config.toml
crop_scale_min = 1
norm = "batchnorm"
blocks_per_level = 1
block = "basic"
residual_init = "none"
beta2 = 0.95
lr = 0.0024
shampoo_beta = 0.95
steps = 5600
Rows from block 4, named by matrix and row number. Rows with one number belong to one channel. Each number is 128 + 24 x the weight over its row's rms, rounded and kept within 0 to 255. All counts start at 0. Numbers have three digits each. After the name is the row's rms in percent of the matrix's.
# convs0: first 3x3 conv (model.mid.1.convs.0.weight, 192x192x3x3), inputs 70-76, a 3x3 kernel for each
# convs1: second 3x3 conv (model.mid.1.convs.1.weight, 192x192x3x3, transposed), outputs 70-76, a 3x3 kernel for each
convs0.83 096:089144166107161172089130163112142124138135162071157141120147111090133141127130116097138102113107124062133135156127139129139136131134129100114132079135114094112093147149134112143129135148105
convs1.83 113:094171125119141107125141132022114170107130145088112133110132125135136158108138132113123177154123144156127144111116122104135134134134149108127149144101140166111124139138146113136127133133153
convs0.84 099:170160072120140083121154112140122090064120109126140100117139131119122116102106127124134138107125108117160081105122158107098152138139150115119166123146122102146158110101159135149166107134154
convs1.84 099:142063147150117123149122123125083074145128107144127103132143153145139151098110187117122071127121105130145126129117117117129130119154114124114157129109139119171097150130121136128150158162158
convs0.85 081:125120117136147104137116141128140131122088109112171132112165111118131151105146152152127095162101120112127115160158156176166144183217130137086141127151116105122127151123162136116075127082082
convs1.85 082:144182156115087125138133167100109134146118126143085144131141141149126137158120170104124161151127105173144119128107143121121175126150168137124161115071143146157149159143124111101134130161173
convs0.86 119:153150149112113127091137132171110126131137109100124109125131111122110158119153083079140111125141112092120149149123134132119128125127119119153087130166134122118092104139149130139111115125094
convs1.86 098:102140133117138141143137106042133135124143140125118141103118138126166150112158152102161161159122152186133116106090112114122113112110103135165146120099147177115128132137149136122118154151163
convs0.87 102:118105131137141127149126140103103123124190132130136138106122144136140136166092102114126148143156101167138102151166115141100120143088106109135157109162133139123163128091146101108118116173128
convs1.87 088:139146127123142114120154089140099106105097119112091146123138082132126116118157160133087091102089141124136181167157148143130132120108123102141125097115116140121125117138134136138131119115096
convs0.88 120:049103143099116088143134098128099143069118109153166079137115104130156198110119061116125123102135121160143097132142131124129132139141148138127126114127130133159149139110091114172121168166142
convs1.88 095:120126135158136112093145130137118115114110159129178147154141139057072141192175130177106101102140147100135153126144131137122150092103126124111153151150092101135164115085150137164167164144130
convs0.89 095:135213116141158170089123175174142127154151142150149150102150120161139106108115126125140126157145107098098146125151124127132132165156123127133132120126109118131083139112136137172142145138121
convs1.89 106:132142136111143170137085136056111176111102115110095139120120135172129099117136210127154166129104097146122131095134140119155141151173133152112122129084153148137072123119118128124125150155138
convs0.90 105:124084129128140099149148132132170120099163147131124141128124129121121111171135126142132132142098153112155111109135102163095093118066090165150150136136107137225139120139165106112118140213166
convs1.90 092:133123143104088121123102077124098086159109091166082116130139079166162179120100109138103102149134123118137153163137109139112081143116111089093150112148123114146141118132113131183149102181161
convs0.91 101:119148212112143152117110144111154159104115147133161115130106118144141141136129101073138135119113154125142144139150162129176146109115120061123072116130089126123142135121067136145075147137114
convs1.91 136:085145123127131116083151128129164157065105164094154146136160130085077112169179141127138160100110173131131150117116110120140139132122113123145130102127115147090173110120143118131158146128126
convs0.92 097:121180180127136161119167144114157105174125147107141130135127116080161116107159115135082149087117134106124207145096148145173147151153124055132110103148119099129088148151072111122091134133145
convs1.92 103:106131137124146105119140128083095112064145177076110125110137139128131149113132138102136164124132162148144165101113099103105128126140156128145144120115104166119152112134150122126142161146146
convs0.93 119:173095096120159161129092118138139144086128133149134114131108147141144146125127113109133143106135121146123155155134151110089102132113120125140137104120190128131140122132158102154192123129136
convs1.93 096:146160127139141118096153100114098140127120149070114147117103131141117116121170143118134118116099146130128177122145129143147115141113104140128112062156124144116110152132139134135163170119126
convs0.94 108:097161167110119169089133138130158134119126137084123113117118117096107114111162184057113106131133154078142145117138117161127134170127124092130098102132110106143076137139084118138105130133090
convs1.94 099:102157102105167151145107119054126146095142144103102132091114132127177164106138141085151175165119155157138144106093127098111132121138145107143152132102167177119121113144153152077142128151146
convs0.95 102:114144177090140127126143112113124177099149138134117093101107104134151158138158139108105132121132172126144147108142144143166140135142123082125089148127134125126144127125083138135133135128133
convs1.95 113:102109128129130112096145140155144109068124175104150130133132119079093133178150132127128117107144195133129160124121113117131127111112106124129129105173107126096177099134137140147159149140118
convs0.96 084:061122144131128169121139109131153164096140121128153110123106136134156135092149112110141124070094164087141145156126148122162154124173131121145083089164102104113114120139059157164148108101115
convs1.96 104:086132138125159109072163142097097112101155171068139142122128148075110146160139145119140152136147155139159151085111122114152143134118133127151109163129123153114157127146149113121147170148132
convs0.97 092:122180160144165127124148146159137129127106144140130139110134134107139150057124139101126130134126130106104146132131122160132148135154121126138109080144132054098102130133126138133124126109138
convs1.97 098:104110134119153124120132126060109107097140128095119135087093175127136107137126172106163168137151129159144154103090130099121149129147127165135127148133136131109115147147155122111136165151138
convs0.98 117:114110125126149151116163150146101149087160147100171200088137099164152110140149140115121127138138095121136136130136116144140135144146103122121109122137101135165141104113118125123125126138120
convs1.98 101:119144118130136137114122124073152167083112130062100131095143111144109081125116226118123153105114126163117157137123140134138144146144110115141110092078129169132114110141146128139122141149141
convs0.99 091:174132116071139144123119115105147150120133156119129130172102122118115125185146096119144138123092134167142131122146137112151133113122147132079175147106135133083120118106141099120134124111133
convs1.99 078:171119107182104128145127088102162158074129146040145147125138120128099141132152087129137131077126148129090141131133147143152132138145139146144128117139110150142109131131125131148143140094121
convs0.100 106:106180202092113142113122140156157141098143158111100138119129128144152133123153135090116120129150138107128142131123132139141132134131132087117107123149097122128124103099083104154106129151140
convs1.100 106:106123115129135135089121112120167168071092133097119169146159137092085090141169193127132148097121143125112134118133115114114156130146107117148143109094153144083105108110131133129146138143127
convs0.101 091:070105187085132114114091110147125166094146137116128119063111105152155166177127118080097109132129153132126117144169152157160148111139146087089097119115119134136155119097132141149123127114141
convs1.101 105:103116122124133132097143129146149164059098135093147128143150105078089115167142182128113137091125147131118150112127124125140120126129096114129130114097130120129137114117146121134144139133118
convs0.102 073:082123125133058135129113125114117115153101129130099160143161146116096156122089150139132120145158138103120093114124126096124126129127148128132103152157187152082156129149132217181164145067112
convs1.102 074:118133102124102106112103123102130135143146154119139133134126140155139139122150148156132187140128137142137121143104124102127126096129121077165138115141150163114129132138141105128136178192200
convs0.103 097:140164134129144166104163154128135140134138110110158141118129109062126163156147169097109107106121131127140150141124108144194124141135140086121150098127135093117113154146122133104124110112115
convs1.103 097:139116130107101129144148123071089095105124144112105085098121139098124166119119107089119127135122141142165116127114114113128127134128174112102151150106116150156112125108136148133137127129164
convs0.104 096:137190150156162147142162113160123143145109125158122115096128142179148167129108097103137142123147151128125127130134113153158110169179132101114140150104141137138125123075129119134157117128130
convs1.104 107:118099135147136137107086141115129140110086094115095110134145162098083102097144198134099129095104122128123131116126106118122125132130106136091134134096115168118109123099129133131114177152116
convs0.105 075:129122101101185111117088131123101131130141112114157103114130135139136141117139162073156124209106073124142167168118126097119144139155101133163112140170122102140147102109119180170083152113091
convs1.105 072:117131145137124157133110139120064047154111106170087102115130108136139100125116177139102106150121054123154155100143126139118175119117125170153166133124126112140137140099155126107118136166186
convs0.106 089:099123170143095139096169107099119137114100140131138114105124152101117140116154134105100127091141126112158138089142101148142102163111137108073116154102172123130142088096105133133143089120161
convs1.106 078:114116142107117101137119124085094097105152119092114108111134109094145133105159133094105146104147158136171155124093127111139129114119147116148147117124140189101154130119149130110130168127160
convs0.107 100:107182124125098143126120086131134136077127109108157127140137135126141138114118131155119145131134145115122139116155154154145106197141096117138143147139126081153129146175122149076126088143122
convs1.107 088:126123150124095108137118128130076099137110104128109107120124139123187200091120131110091105146162159143153115136117096114084095116159158127097130137085123172122114127133132137134144132135157
convs0.108 088:067172202097152141117126142198099122088148149101143120103105097140170154142126102084103124123125134118124146145176154148165131118138111081130103128115110129123121114106094100154160113135131
convs1.108 092:116099126154129129099141135133163168065098104088132138146148129066068088173123203114126115085130131133111126129125119114139128097117108106118137114106143146112128110109136136126169151122128
convs0.109 102:061135173091122166106125132092144138107122137105148129106106118118138117123176139081112143125126139119129166145149111158150132147137099081120068117153136120131119122125086129166108130133116
convs1.109 106:117128128105150129089157131122151142050120170099124132120122133103112122141137130103125165088133173143137143123124103125131141113131136111146134090103125154123161096153150128136155143121135
convs0.110 089:140169177122118158143181122154126166097111106147152086138131117114153137137141089121115125114103132126153129122142165172178126119141138069163116116130089098147119122125089134150111157108137
convs1.110 099:081106141150135124087155115134137108070118144107130119137131134056088135177146132091148133115129142137135149114112102116142127118109105103132154150128094127106166119138141128153148144129145
convs0.111 092:127178186128143123142154116141138125154117154116140125086133112154140124137130116106131128126137168126148135165140118138167141161164140084115115106107106121156135121099107098125151107126132
convs1.111 105:130092130143142141085122132147158165057102100104117128133142156077056108166139222123122111067127133124136122114126117133124150137132094132120134114119114130118113123124142112120134150152114
convs0.112 100:134174102127150112126162135080136148118133135136130121156133132119129135135121134106131111132121119146152140152138143153165158117126092103093155136123130129118153106038122128094170118138171
convs1.112 094:157120115161100139151116110131109114066105109091132118134154117093120159122112142113099100095104142128096121149126117169137105117095095136126137107097135139102090113136119169179132126142131
convs0.113 089:173211158121148124101169139170137096149138152116105134085143138160126109149111100116157125138148127146121148148157134160129124146136127117116134136118108134140125156114126146119130131162118
convs1.113 105:137124107144135148118088132084156193088095096099109132119155149125096081114140216119137138093092103133114119119123123130129129147154104136112134119081166155106062121113127120120131152150130
convs0.114 103:111157088156112116132145166111129123107158117135117144115136145168115154105120139156133125156119124095142142115146120162161180122142092112147142115115121150160178141087147126100134164172183
convs1.114 101:139128106123124141151083119102122164097110112134109147102130159155169100119111183107141129133112124117103131133141121106125109118097080114158120142125172152109092120141120156156158138172161
convs0.115 111:195129083146155075150144072156104125107111100136138077127115127101115128113120118135127153095132109127167091110141151135130141132106154129099158121129131098141130094117146120115160132114146
convs1.115 107:153075160150110115129126127128087055125101104143135088139138142112138176107120171096099063127120124134155141138136119115109121118139134117099155143147107138165116132133119148131152150145145
convs0.116 099:145147030100107102072124153104133070121121116098121151107151127154110127129119123121131096154145081124102154116113156100114163148137134109142139132130088127153164105094161105160131147160170
convs1.116 093:156117093150108165170086117128132152129125106165106137142157135140177113106103179119137108138128086131104116133120128117126138120141119125122169157085164135150084132119128149145142139156152
convs0.117 104:104157117111150100090141117120107137112127117111156087120142112127153144164108099127136135099141144162133060141139171146148184130162172135090117148117107118152122090095143118078129110164127
convs1.117 084:143108167124119118102138108158119100097110138111189118136164124068098142147118191125107112101107167117125133117133132128114168114126114146116151103108100136144123134125148155140129141143122
convs0.118 101:191174041156132101117158140102123137125107126113146122134119144113145151132106122129103129139140125151137124145129128141130132139158139117104161123122114109122124110063182109102143108090149
convs1.118 103:161099146133082154168086136099077119123119085124107120117135146120134144103107187126133088113101084151150130146125126154130135123157123146100150144100133138153084150121102141120120150135142
convs0.119 106:127176169143159117177165097136143152101141110168136128113133108142165176147129112110135160106133132162142126114136111146195126129137101103118116137127117147124138118104103148119147135127164
convs1.119 109:142076144153131119098111137149126115079077109101133102153144160070074085140136180126104095072123128100145130117120107151102146127125109141095162130125093128125140123116121134131152155142125
convs0.120 130:122133127065099103121080105133140130093109133113093141100125159198138107064102146111141110168140114100083127130132122132112140146146105115121138139148107120152144116067127138173126147124140
convs1.120 123:114132118144144141116077130120139150131123104131123174125134158132110056103168210156141138121099113119099127122140128130132143153114101153114130135105164144108090134127143127112146156146144
convs0.121 091:102157143135139151144155147126154127097122130121173124116116118119158167114135109111120119143143117046131145107138158149164150140197134139144071081131129109097109124136126164143141142067130
convs1.121 100:120082168128125105109164129110111076103135148109139111124132154063114138171129163090110129130152159150157149119107111117112131107113139145144128137129081139142137130148128143165138136136126
convs0.122 084:170167142161157135167187102128102149154140133148135132151117121100134124071148146124134143116114104107114170142127128166182154154166120129141129096126133081092122125168143147098122135111153
convs1.122 102:137099164136139118130145129085061041129138124086127112085087137094151168135110144086132115136147140159156129120103106133122133138153145158139133153149113129125120131140124136135124154151142
convs0.123 096:129163166126119113151141132136151143115129130121157134097115105128133122153148136093133140106145140141161122149170150134144131136124140108108090136106104106143135096105114117117127130121123
convs1.123 105:129091139137118128081134126147159142076103108105148124121154157061061117191151176107132109089131164141125135121109124126148126109121108130118129137137111134112158122132141115133140147145133
convs0.124 111:090147205082123139108135151124151150125115136103137153099111123175133093069122123108146119119115134083092146156146114152159139118146100109147089126125094129129137126104082138121108123151123
convs1.124 129:104132113131156128111094140091165201088112141082118167118142146131083075145152199140149158108109145131108137100139123114127143148136102135136129107105170149093109119134135107114147152165138
convs0.125 101:078170167110126084156142141117130150103122110122108156091136113127131120102179157133090139074148124092134159091157126166173156150146162122134087098151102083092124094150095123124110105084171
convs1.125 097:119090160122147094083150133114103070097156142102116134091122158094101137173129162086125127126164156150157152130108108112114141115115131129136136143139112160124149130152138146118142161140132
convs0.126 104:095154155112123176096132153115142114100146146122113132113129116127147159182128079124131136113134120123139123141136131144132135158116137118125115075150113146135112128133095130136087111130118
convs1.126 104:092134142120135109115160122091155165065121151089132139147148104074116146162136128111136155092143159124126149110110114126129137129107135106144140127098118163135129116115149141160130136119144
convs0.127 113:074148175080125144090157137129153125077140107125120126106121098116118144141188126078097133117144133104152132114127153122160147127124125087120113123153094120125127109133085122139114129165110
convs1.127 100:117143126106135099103157126100148159064123152084124153125145112082116160153160136105108162111150163139140148111118107111119132099121123112148142128105142147114151103130152136131153130153151
convs0.128 101:104177153129141149117147145110127118095117136100131137147149124146103141124130120089152142140122138096120117128125116135161140138150118105116124117155143141104119115136144117106123126117112
convs1.128 100:102150135127137130121097119025106152130094098103086124090152168123137125104137187110134165125116131135135145104101123111103152148129137134108115126089113178135078145111134160109108157161156
convs0.129 091:095186174107182161150146111159141143114104144130158131139120134136167153108125109089153121106135131074122124115127112171161124164156110127130130125151111115123124140127084136176112118098149
convs1.129 104:102108150130154105085137128089094114102129150065099114105138153109094123121156151109125156118137154132148156131102115097133127128114132157129151133125096166118137115130137131138134153137125
convs0.130 102:108118110141152127156140139122125101145122166131122126144096143137101139117126129154116133127121146122139104106108108130148146120139176128148173156102193111122197132201119104094121128146166
convs1.130 106:149160110096140091091140108102104131082122169114141166129119125131135157102142125108121133127139156147119178132126114143127129146134151121174142115147120145121146123099112161144136173127159
convs0.131 104:155213102084140105176110099108093131147121123100120135110141136147138151131110107117142138133141132145148099138133124124130140140131122115106134131104111102117140088083115103121154114117139
convs1.131 102:125098150148120137110099106125151130108079088134128107145150167078100093097151208119114090079115123119141136112141117135121149135116090133087136116126124132116106142107120140122144179125143
convs0.132 089:129197153128156143144182124127169174112147132166131110095130120124154140162135127133112105108125115124168151112130132170190157138150137088127118135151089142130122143118084135120136100139143
convs1.132 096:123091152128130125102172130131094106078137139093110094114129140078121163141124136101110117109156162145134125126108114134126111113116134142140159118117072163122152123146140134161128138128126
convs0.133 094:121136188116147144162118130145126172132105140137134112127113115107147125095167141076142144108127169109134125127126134143160124140156118097093145108114122133139135108135089105147135085133140
convs1.133 109:124109134117140114087160128130135116057125168075134117119120149084092100160165149105139149069129166130137168121105106131136133123127125140136132093140101146109148104137147127127133151139126
convs0.134 114:191177130156153100145155103191123147138122125153114103083128143150139143136122122113140154118166141151130114096146116145147130133142143124105139164114143161122142124074122117125155138150136
convs1.134 115:151109125143129144121091134125138140098091085136108101146134166113096076102148215127115105074091102113111114115121134150129125146141110138116145119092122142101083120109127122118118153138125
convs0.135 095:086165169125135130092114126143124146121102147134144132114120126135125100048121122128096149111143120099091161150129105164128141159166146126124070091160130117107099090104110143167102139117161
convs1.135 108:107136125134137140108097156055126180121143147077107149116143174152126083131149189132155164131124143161119142103113142101138120146138093130160118124107167163093121126140146114105144158170147
convs0.136 129:125128145131140070148161082123100139103106106141143103129109132124170151102130097097107147117147127147120107118141142127151133132138145132136131109155128106126150136093116114147140152151152
convs1.136 118:149064153163137118091137121144128054118120097138172117149134169073067112186168162127110091100136136105128122119129123131132134110100100146106134119140095107116129133132132132150162159138124
convs0.137 106:154160149067185120150120116107121121121116124104132131085123127118138124161123122094151129147117127122132117150169114135146140105141117126095124132126093126157125138063128135152119125151122
convs1.137 093:154116146125133149112122152132154141081102088133151114126174136111089146132131183098101084102146118112154138120130150118112142130114090118085123149131127130146104115118157162141129145156129
convs0.138 108:120151145116146120156112134116119153088130137115147087142136124120180146163090093096142152148116117127143082117136131142141116147117156100114126119126104130116119114107152132132116087129145
convs1.138 097:140086137125105107119141123116113089104118123128143089135155136078102183102142158138121098111134160107153133105122118140137119101086111143083162138126099150152121134095151156151157129139147
convs0.139 116:126102152156130134148075110168111149125117108116155118120127140094130116115121111125155112130114117107150110158140091136110173125144139151146137140163098103118105152168124156168131156124092
convs1.139 098:124151148132132172095122156092103102152140115139072072121126116134183111168121140145142152170120098180119112088120144102143117152121111115140150122100154123131124145128143112125136144137184
convs0.140 112:140167139144102127064167139177149120095119126095137091089102126083117128142179148094105119103127151105131132123123157152173137098117099115138100122119122120124119085153115136129101113121118
convs1.140 093:109133148117150111133145115076116129073144137095113116088132139088114165117150153098123154130133152152137134122118091095118127108116142116134148141138127155117127115118148130116124141151177
convs0.141 098:107168162132134141089149149157124107141136123098140174112124135127112111059133150080134126129164131095121144126136119156154156118142116118109135108141110101147096157121140106156115141142104
convs1.141 115:097170104113150148126110110053101183130125117088091157113129169151132104115154181110138174145134127151124133111119140101113152132147137139133132137093173149109090137125142139119119152136159
convs0.142 108:146170113118167114089135169157121103090125122125135118094166075116123137135110112104151104152122131066143121150131133134145121131120138082115163128138142125129095135135142144134090136156068
convs1.142 092:123168148076115146156102111043083151125123117117080102108133134129168146082123158095126146143118107152144147107095143122103140116137154125118155141079149166157102135128134153117142142140166
convs0.143 084:071110159133099131142125094104114138116117146111155102105083117133171132112131080078109120115129160155156114138115134142102120124126107119160109143110138119146148152098073085121133194177159
convs1.143 082:124151136171145117080149120162138111144120119147187151153145139097063134179175117170106097131132164097120150143140139129116114116079088121124146118153097095112153136107151130185180145132143
convs0.144 077:155132164094185134131154141155156173130139126129177115106138094105152164178147089115123127109132161138146118140148119140155128114146131103125101118136128125153130115176101150157164106138136
convs1.144 082:161147132149118156108156139117140151066120156092133122132106138066092164187147142110123130095143143135118150131135085130138128135123121145140159141109067148158126103120137128146122160122104
convs0.145 099:111162104141102086120125163118124136127133093124130158111142125154119163150143111115140110150124104101156120156131138147141185174165160109137103135154140149108124136111127133110100113139144
convs1.145 103:135155126102131136158109155110140168127132113139134125112131138118162135131116163129145173129127108155124118135135123118131134137133114116138135128106142143150132139130166142126144127146181
convs0.146 090:122113120153147114117129128133106175119123096165149113107131100138113142046128117152109107098122098093114143145148130143152149151156165146116118099154141089077091118158120148137140121089118
convs1.146 096:124141152134143113121151124071080066133166141108129131101101163090139120154146163136134140156123131151128148089119115122156131145113123159178136128126116132117143142128151142136143142136136
convs0.147 113:155156143083158127146150118130107127110100165121123117117119132142155139139109113098136162118116163153133104164159117130114104102119163115073136125143142102110140090078108131093186087110146
convs1.147 092:135087155119120094121129121132097081107122116121131081142130139082100162119144163114086109093125145116175144111098081148117102132060083152103165166102105162142125131135137168145093169169138
convs0.148 109:095211107104127143127122129120074111133119152114125138119128103169129146150100119097142117124169134143118122129146100158112112152158148109087134128100098143146146108087102108102114105142129
convs1.148 107:147128121137112151122094129095161174099076094106116125124161140115093089100151205109125121065118114142129137130124121144126119120122100140110141111065133164103106144111121130139124178157146
convs0.149 103:139132151093169099182099123120085126096125141142124147101116139133128114118126127104123141092163129158123126125156102127139139152163177114115093123134101123073148111082110098145112090097150
convs1.149 097:126067127154107151104121118106109103097094089105142130155119142103092089122174177127110114095117125127137131115117122148115132149129113137099140123133118146124121131124124141140129197152136
convs0.150 098:154124126132171131120097170122142138137119117107147145101144120107133140112085108110149104113115106120108090147115139133149135147155140138135135114110100093115072134152154125150158139136116
convs1.150 091:107140152147126134123137110046088146147123121115135141118132145093117128165166160172139139171108119138105161046120136151158143144145116161127152136118093112116115140113125136156149150129146
convs0.151 108:114118128130134144122114128117131124111140111131147108132139117155113130144138131119128131109143108125127151229129136237131114145083104131151094112131135084145152093088115105105123125132142
convs1.151 091:091146122138159147118161139131126133092117133132113124129162130113127121179142134080101123128126161129116149145128136109136146108133138106155141086131122141117151093127148154150154111139164
convs0.152 083:149150114137108117138127134141108153129103093127094134146085139140147109133164146167085095131115168121130093134140157156117121113147149132100082120126157157116081164133085127130109137103083
convs1.152 080:123137132148103123122110134149130114147099105138120158158132128174149130161103101111148119155171134129132106109129138124145117120112115090139142113141167148150157150110160125111180128165219
convs0.153 083:157183145158177166103139158174122119124144135115159171095143119133127152109114133079140112140129134106127151133134126129134128162151118119118142103130122101119107117062155129132148116135104
convs1.153 109:123103125149094153139106138033095168136116089107074113110127145135131114101121195105140157127110082160144137111110119132147137132141141142121137143071149155148046139116127127128132150142132
convs0.154 100:140183069126143118126149168127119123130114137115134109132149154148134151133125156115117118149119122119128155143165150140133109143165162121081159112094110105103131110079182126096164106082151
convs1.154 108:176088126167114148167119150064102126115143089118109103107123151139143125106116188083106087113112087160152135147123123138121121141141109133118150141100141136180077138140126141136115169170151
convs0.155 096:120148175109125178090126150122141132142162142065125153120145107092130111110132168100094151115107117092109137153119097115167165112161117104131116106133108090121079157168130121122101161144153
convs1.155 111:093160124118124145131129128031135166123150145067128130089118111153163145096148130127151184143113121157148124094118128104134128120148136132138135110083128169099134131142168115119126139144148
convs0.156 104:131159038118091105085137157115125083133110132093115144108154130164124146150111123128134099158144087131099142125092156120121146154162123115121156126106106136150166085096160113131142145153169
convs1.156 096:168121122149085156170084127123143160128130102148125112142161129142172126121110169105134097125134067127122118140131131124112137113159104118135168132080155137150095136133117143156121137149151
convs0.157 087:105134111145115109151136126151119111138130137091114128148149125154142117130101151140141089128133143105130120140132171163154170172176167131124092116133115119128121133117141140120079096100113
convs1.157 093:155163091145108124159113156101124163124124127134141131114151154146154142131123154104151176143132126129126118133112138112115137134131140118142145119097114138148106146119161120116143120142166
convs0.158 098:092135183112101138114090137094161153105131146103138146115117087089119145152180155090087134126131151116117149112133169140155151166157117092128089113131120095141140109117080154132128096107139
convs1.158 108:110097140128140120108135125129141134056136188093143128118110138083118145157126131089136128105148183136149159122118104122126144106138125125125128114142109132120158103137144140128147134130137
convs0.159 091:087165172088123167144152141111190125117127129123143161135120124118151133119167102080125107102115147115166151134133142158173114145146134073136079117136104096115128132136067142153118121127102
convs1.159 109:100124134113151122090163115117130157080121169082123135123138133077094133164141146106125146103144171161133146118103106117140139127121128116134135131113108163093160121138159130142144133147131
convs0.160 076:127179188107153152112105180171101146120125118091156159088116108136153119119102109112150126115108125122118136171160118150150132147136126090126107116151116115105111117082096125155129115124144
convs1.160 094:092153093138144170117084130067156196117118123094108164113149152117070113111145223160126143129092156138115140098144145140128125151113103158119130129100174143121096142104142111120138160146141
convs0.161 116:081103154115105089166137087117107130123104113122140119125100127136165142113126095100112138121168114148110087116139127133157110129139156123117108133147089128139139129093077115121100176174137
convs1.161 093:135128148164142119079152113159132108130109120122176157153156144095051104171186156156119112119129157108126158116129125129113129100090093124106148106148106101137149132111157097149179164124133
convs0.162 104:139142147133119142103122192157103133132107130104145112119157124095097124106144108135122089110098134095150128151132127135151135140164118101108154143130097092160089146129154122125117141178101
convs1.162 107:107147131113098150137119141052104156140133121097086127098099165130146154115129183126145164165114125156147130093118147108145109140155153127145133168082156143125088151146125118123127151143158
convs0.163 103:110158144115122124115119123157095130103108118111142103135115115111111130150145102129144068123131132101105129135133158169162144137120101113132084138127182115136126136109149101158151157127122
convs1.163 094:069152145131129116115142106064105124097139167087122138136130137107172148138135125124150163164137170161132137101101129102143112115129116093174143123107145167111147130117122126136137154145162
convs0.164 096:104140150096164149107149151142142140140139160100136108113126117115126107114146167114098100123117138078145173122127137140148138138166138086112100113150115102134098112176098113115081130141141
convs1.164 102:094138112111117161130130123078120174079148168079106118103114136134141145117132147096145163120140148170130142115095137104118123121159149103155126112119133150125119125133151144109131147143148
convs0.165 097:104172147139119169100152132121133136099128147105168112105119103051103138156138140096097099106119122112133148121138161119160149148123123087115114099145114106107122131162122127128125153153109
convs1.165 101:108138139125141115096157125074114152112131147085116133099154134108119149167119143100116156132153153158139144099119104090135134124115150121132142154102123138149125151132165121149134132157157
convs0.166 092:192174162137157132152142100149097127171152159127124093137120135077135149141138128122111138097117152108173138131126131163147117176144142126115108102122137104128121129126133136094150112116140
convs1.166 112:151089160152117121111135139108091075118122125109113059113131139087104158123119137096122087116134131128156134117115110137126124133134124143096154153146080129152121128120126126138127145144129
convs0.167 088:106146133142143169086150142175131136110134118104142147109132113116121114132143168081101129138140131113117158132148111134141141141148117101116116130151137124122126137100098128127100123161119
convs1.167 102:117153112106133142128119128065136169084110135078079150121130134145131124105118165093116172120111118155137137110111112114118129124153165104130137118086155173139082125124168120120125143153141
convs0.168 091:117150102114133154161119137123120131139164123120140097119119117125118150112124120173131096135109136113104173120126110130117122135142106148132125124148083104206113088129111122183136170211111
convs1.168 090:174106122138087157138098139136106091152104098165100136129115132129139141127120138130127065138136108138117133153124136130123128125134071115095142120108149132122106136101132154160213149137188
convs0.169 110:148091105131148134163092140138130129125149137164103105153150097107144145138134149159098118137127151136143121138120122156098073106083132175123158158133134159203144134124153109088116188200144
convs1.169 097:146134158118102110120110100140096099123096089168099116134136091142127187138093080138109099154142108128133123138144118156156094144135114105080158108140113131188155117134110144187166117156164
convs0.170 104:090177129151142111141201111126159104060143162129138112151135143111121153177113099145119161132094128130161087146161135155163098148110122119121177131106151105064177096074151092087204086092177
convs1.170 090:158106166137130100094145118124090060097101120104107091140137145083128148133163138101058107083109140112152144136126091152110114134109121122131149144150099144098125132128111160148116172164151
convs0.171 105:100170168133134104146155111122120132067129125119159097138130105098142110120121139096124125113137131120136109115175155143161158151121123122129123147105136094094128115102099112147123148119090
convs1.171 092:121113160129125113134170136082107094109134163091143158124149147106106156164122172090127126131158158143175155125074135108129132117120114134149155127142093160132143123156123129162141128129122
convs0.172 082:194175128141133167100135157172131108166110173095171132113134132117119129106124127115131129130127125132104150130160107157151133157150113129127164100122124105112108139096145120132118126162114
convs1.172 101:123127127126110180143103128017104164123093129094103105107119144163121122093136189103136142141109089152134147106129147135129132137172124143119144151101125155122071123121133124121123142147144
convs0.173 084:145196178134136133133143116178126122125103143142120156086139135118135140143108117108119134144141117127135147113127123167158111165145114108104143123103147151145128111079112120123150131149162
convs1.173 094:134101129130094159132102127101114163107106077125095102142144146084117110103129205118107137088100119123145136117101108142120131141143117129118139122062142165134104131114130124129107148136134
convs0.174 102:139134095125138117152140141135139122128091142097173121139110119102124158141123092169114115132113139119141108146144185130150116156168178128105141149142160089135122136147133148068108106162122
convs1.174 104:163151130130116109131158129125086133107120163149142133128112115115153207138131133120097122163164145138167144132146142118124139129141179140150146119126095163149143130108121154135119135147127
convs0.175 114:140151130135128105154150087148115136086108145115130085116109133102141148129146089098106150126141139144137092126149149110155137145133156113105106103103131112090132131062112141129163105115151
convs1.175 113:143073165140104121109118126140099078105098093122134094129128162053090122149147167121111084105134132126155122118132117125128133104120109136095132137156097126144130140129129146140149171150125
convs0.176 096:172136082125143184119113110109148116118134139117137115151130160141124129117126132131122159116085129126153113130147158109136125094116104150143100126110204134100138115067124107140179161141167
convs1.176 096:145148095165150137112103066087110133125113152056115190105100125155151108096131115134138134108132161111119158151160135154129119099096099159146114108175147150112097140137138150149157169119117
convs0.177 110:155162080119132113188122090125108156124119145112131127114144139108119143078126107137109151102136136142129092131154143136129132166144147125101133108151119082110135110085127126147177083081148
convs1.177 108:159070165156122139114104112134105075117101091116140092137143166088105140112142169111117077102122126135157148121118110125114127106116098143088147129136101144149129132144109124124123174143156
convs0.178 109:097108162100116120164144103112131136094104134160150129133140112127148130099078128114133121114157133131095129141132139157135140164139120101118159123129086118162168125046104081138120184198188
convs1.178 093:129119128124129128121097141106143127111109149128133135120194156146107091113126185137137126131128148100110142151116132105110129108104069129116163134122138139104111154132137135178185154154125
convs0.179 122:098130166105124080116106135150111121112103145117112133107113135175156106083096142097145137139159090098090156167133108149080124148111141101148110129151119134144144130107102155179147129175140
convs1.179 116:089120125123144126104090133088145169100116123103139164129147149126099086125163208157134160115108132138118137095147120114121129139152089149108136144127164146103107129110136134113159164176156
convs0.180 090:154177126177139165130121101141144131126145127147125143090130138102142144146145152077121122122147125082154130145141128133134100182146110143137124097157152148101119097081125174102146108096118
convs1.180 099:133121150126119126132112145088070076133115090115090062104122134107128145070119161084110106125140113135162141117113102135096129138144145140084147157115117148146089114120119153141109130137141
convs0.181 100:126116193098137094106102150135139154152088147108137085151113112116147121113102154065128121126142151137098138134129134155144131132119140103112087122106099093151113105112105136159100145147126
convs1.181 107:120117115146155134108124127062185184086113141062114141133168165112080104122157191102162132131122145150134138102122128099139139114143098119115152105120139166107117103128144139125156159131154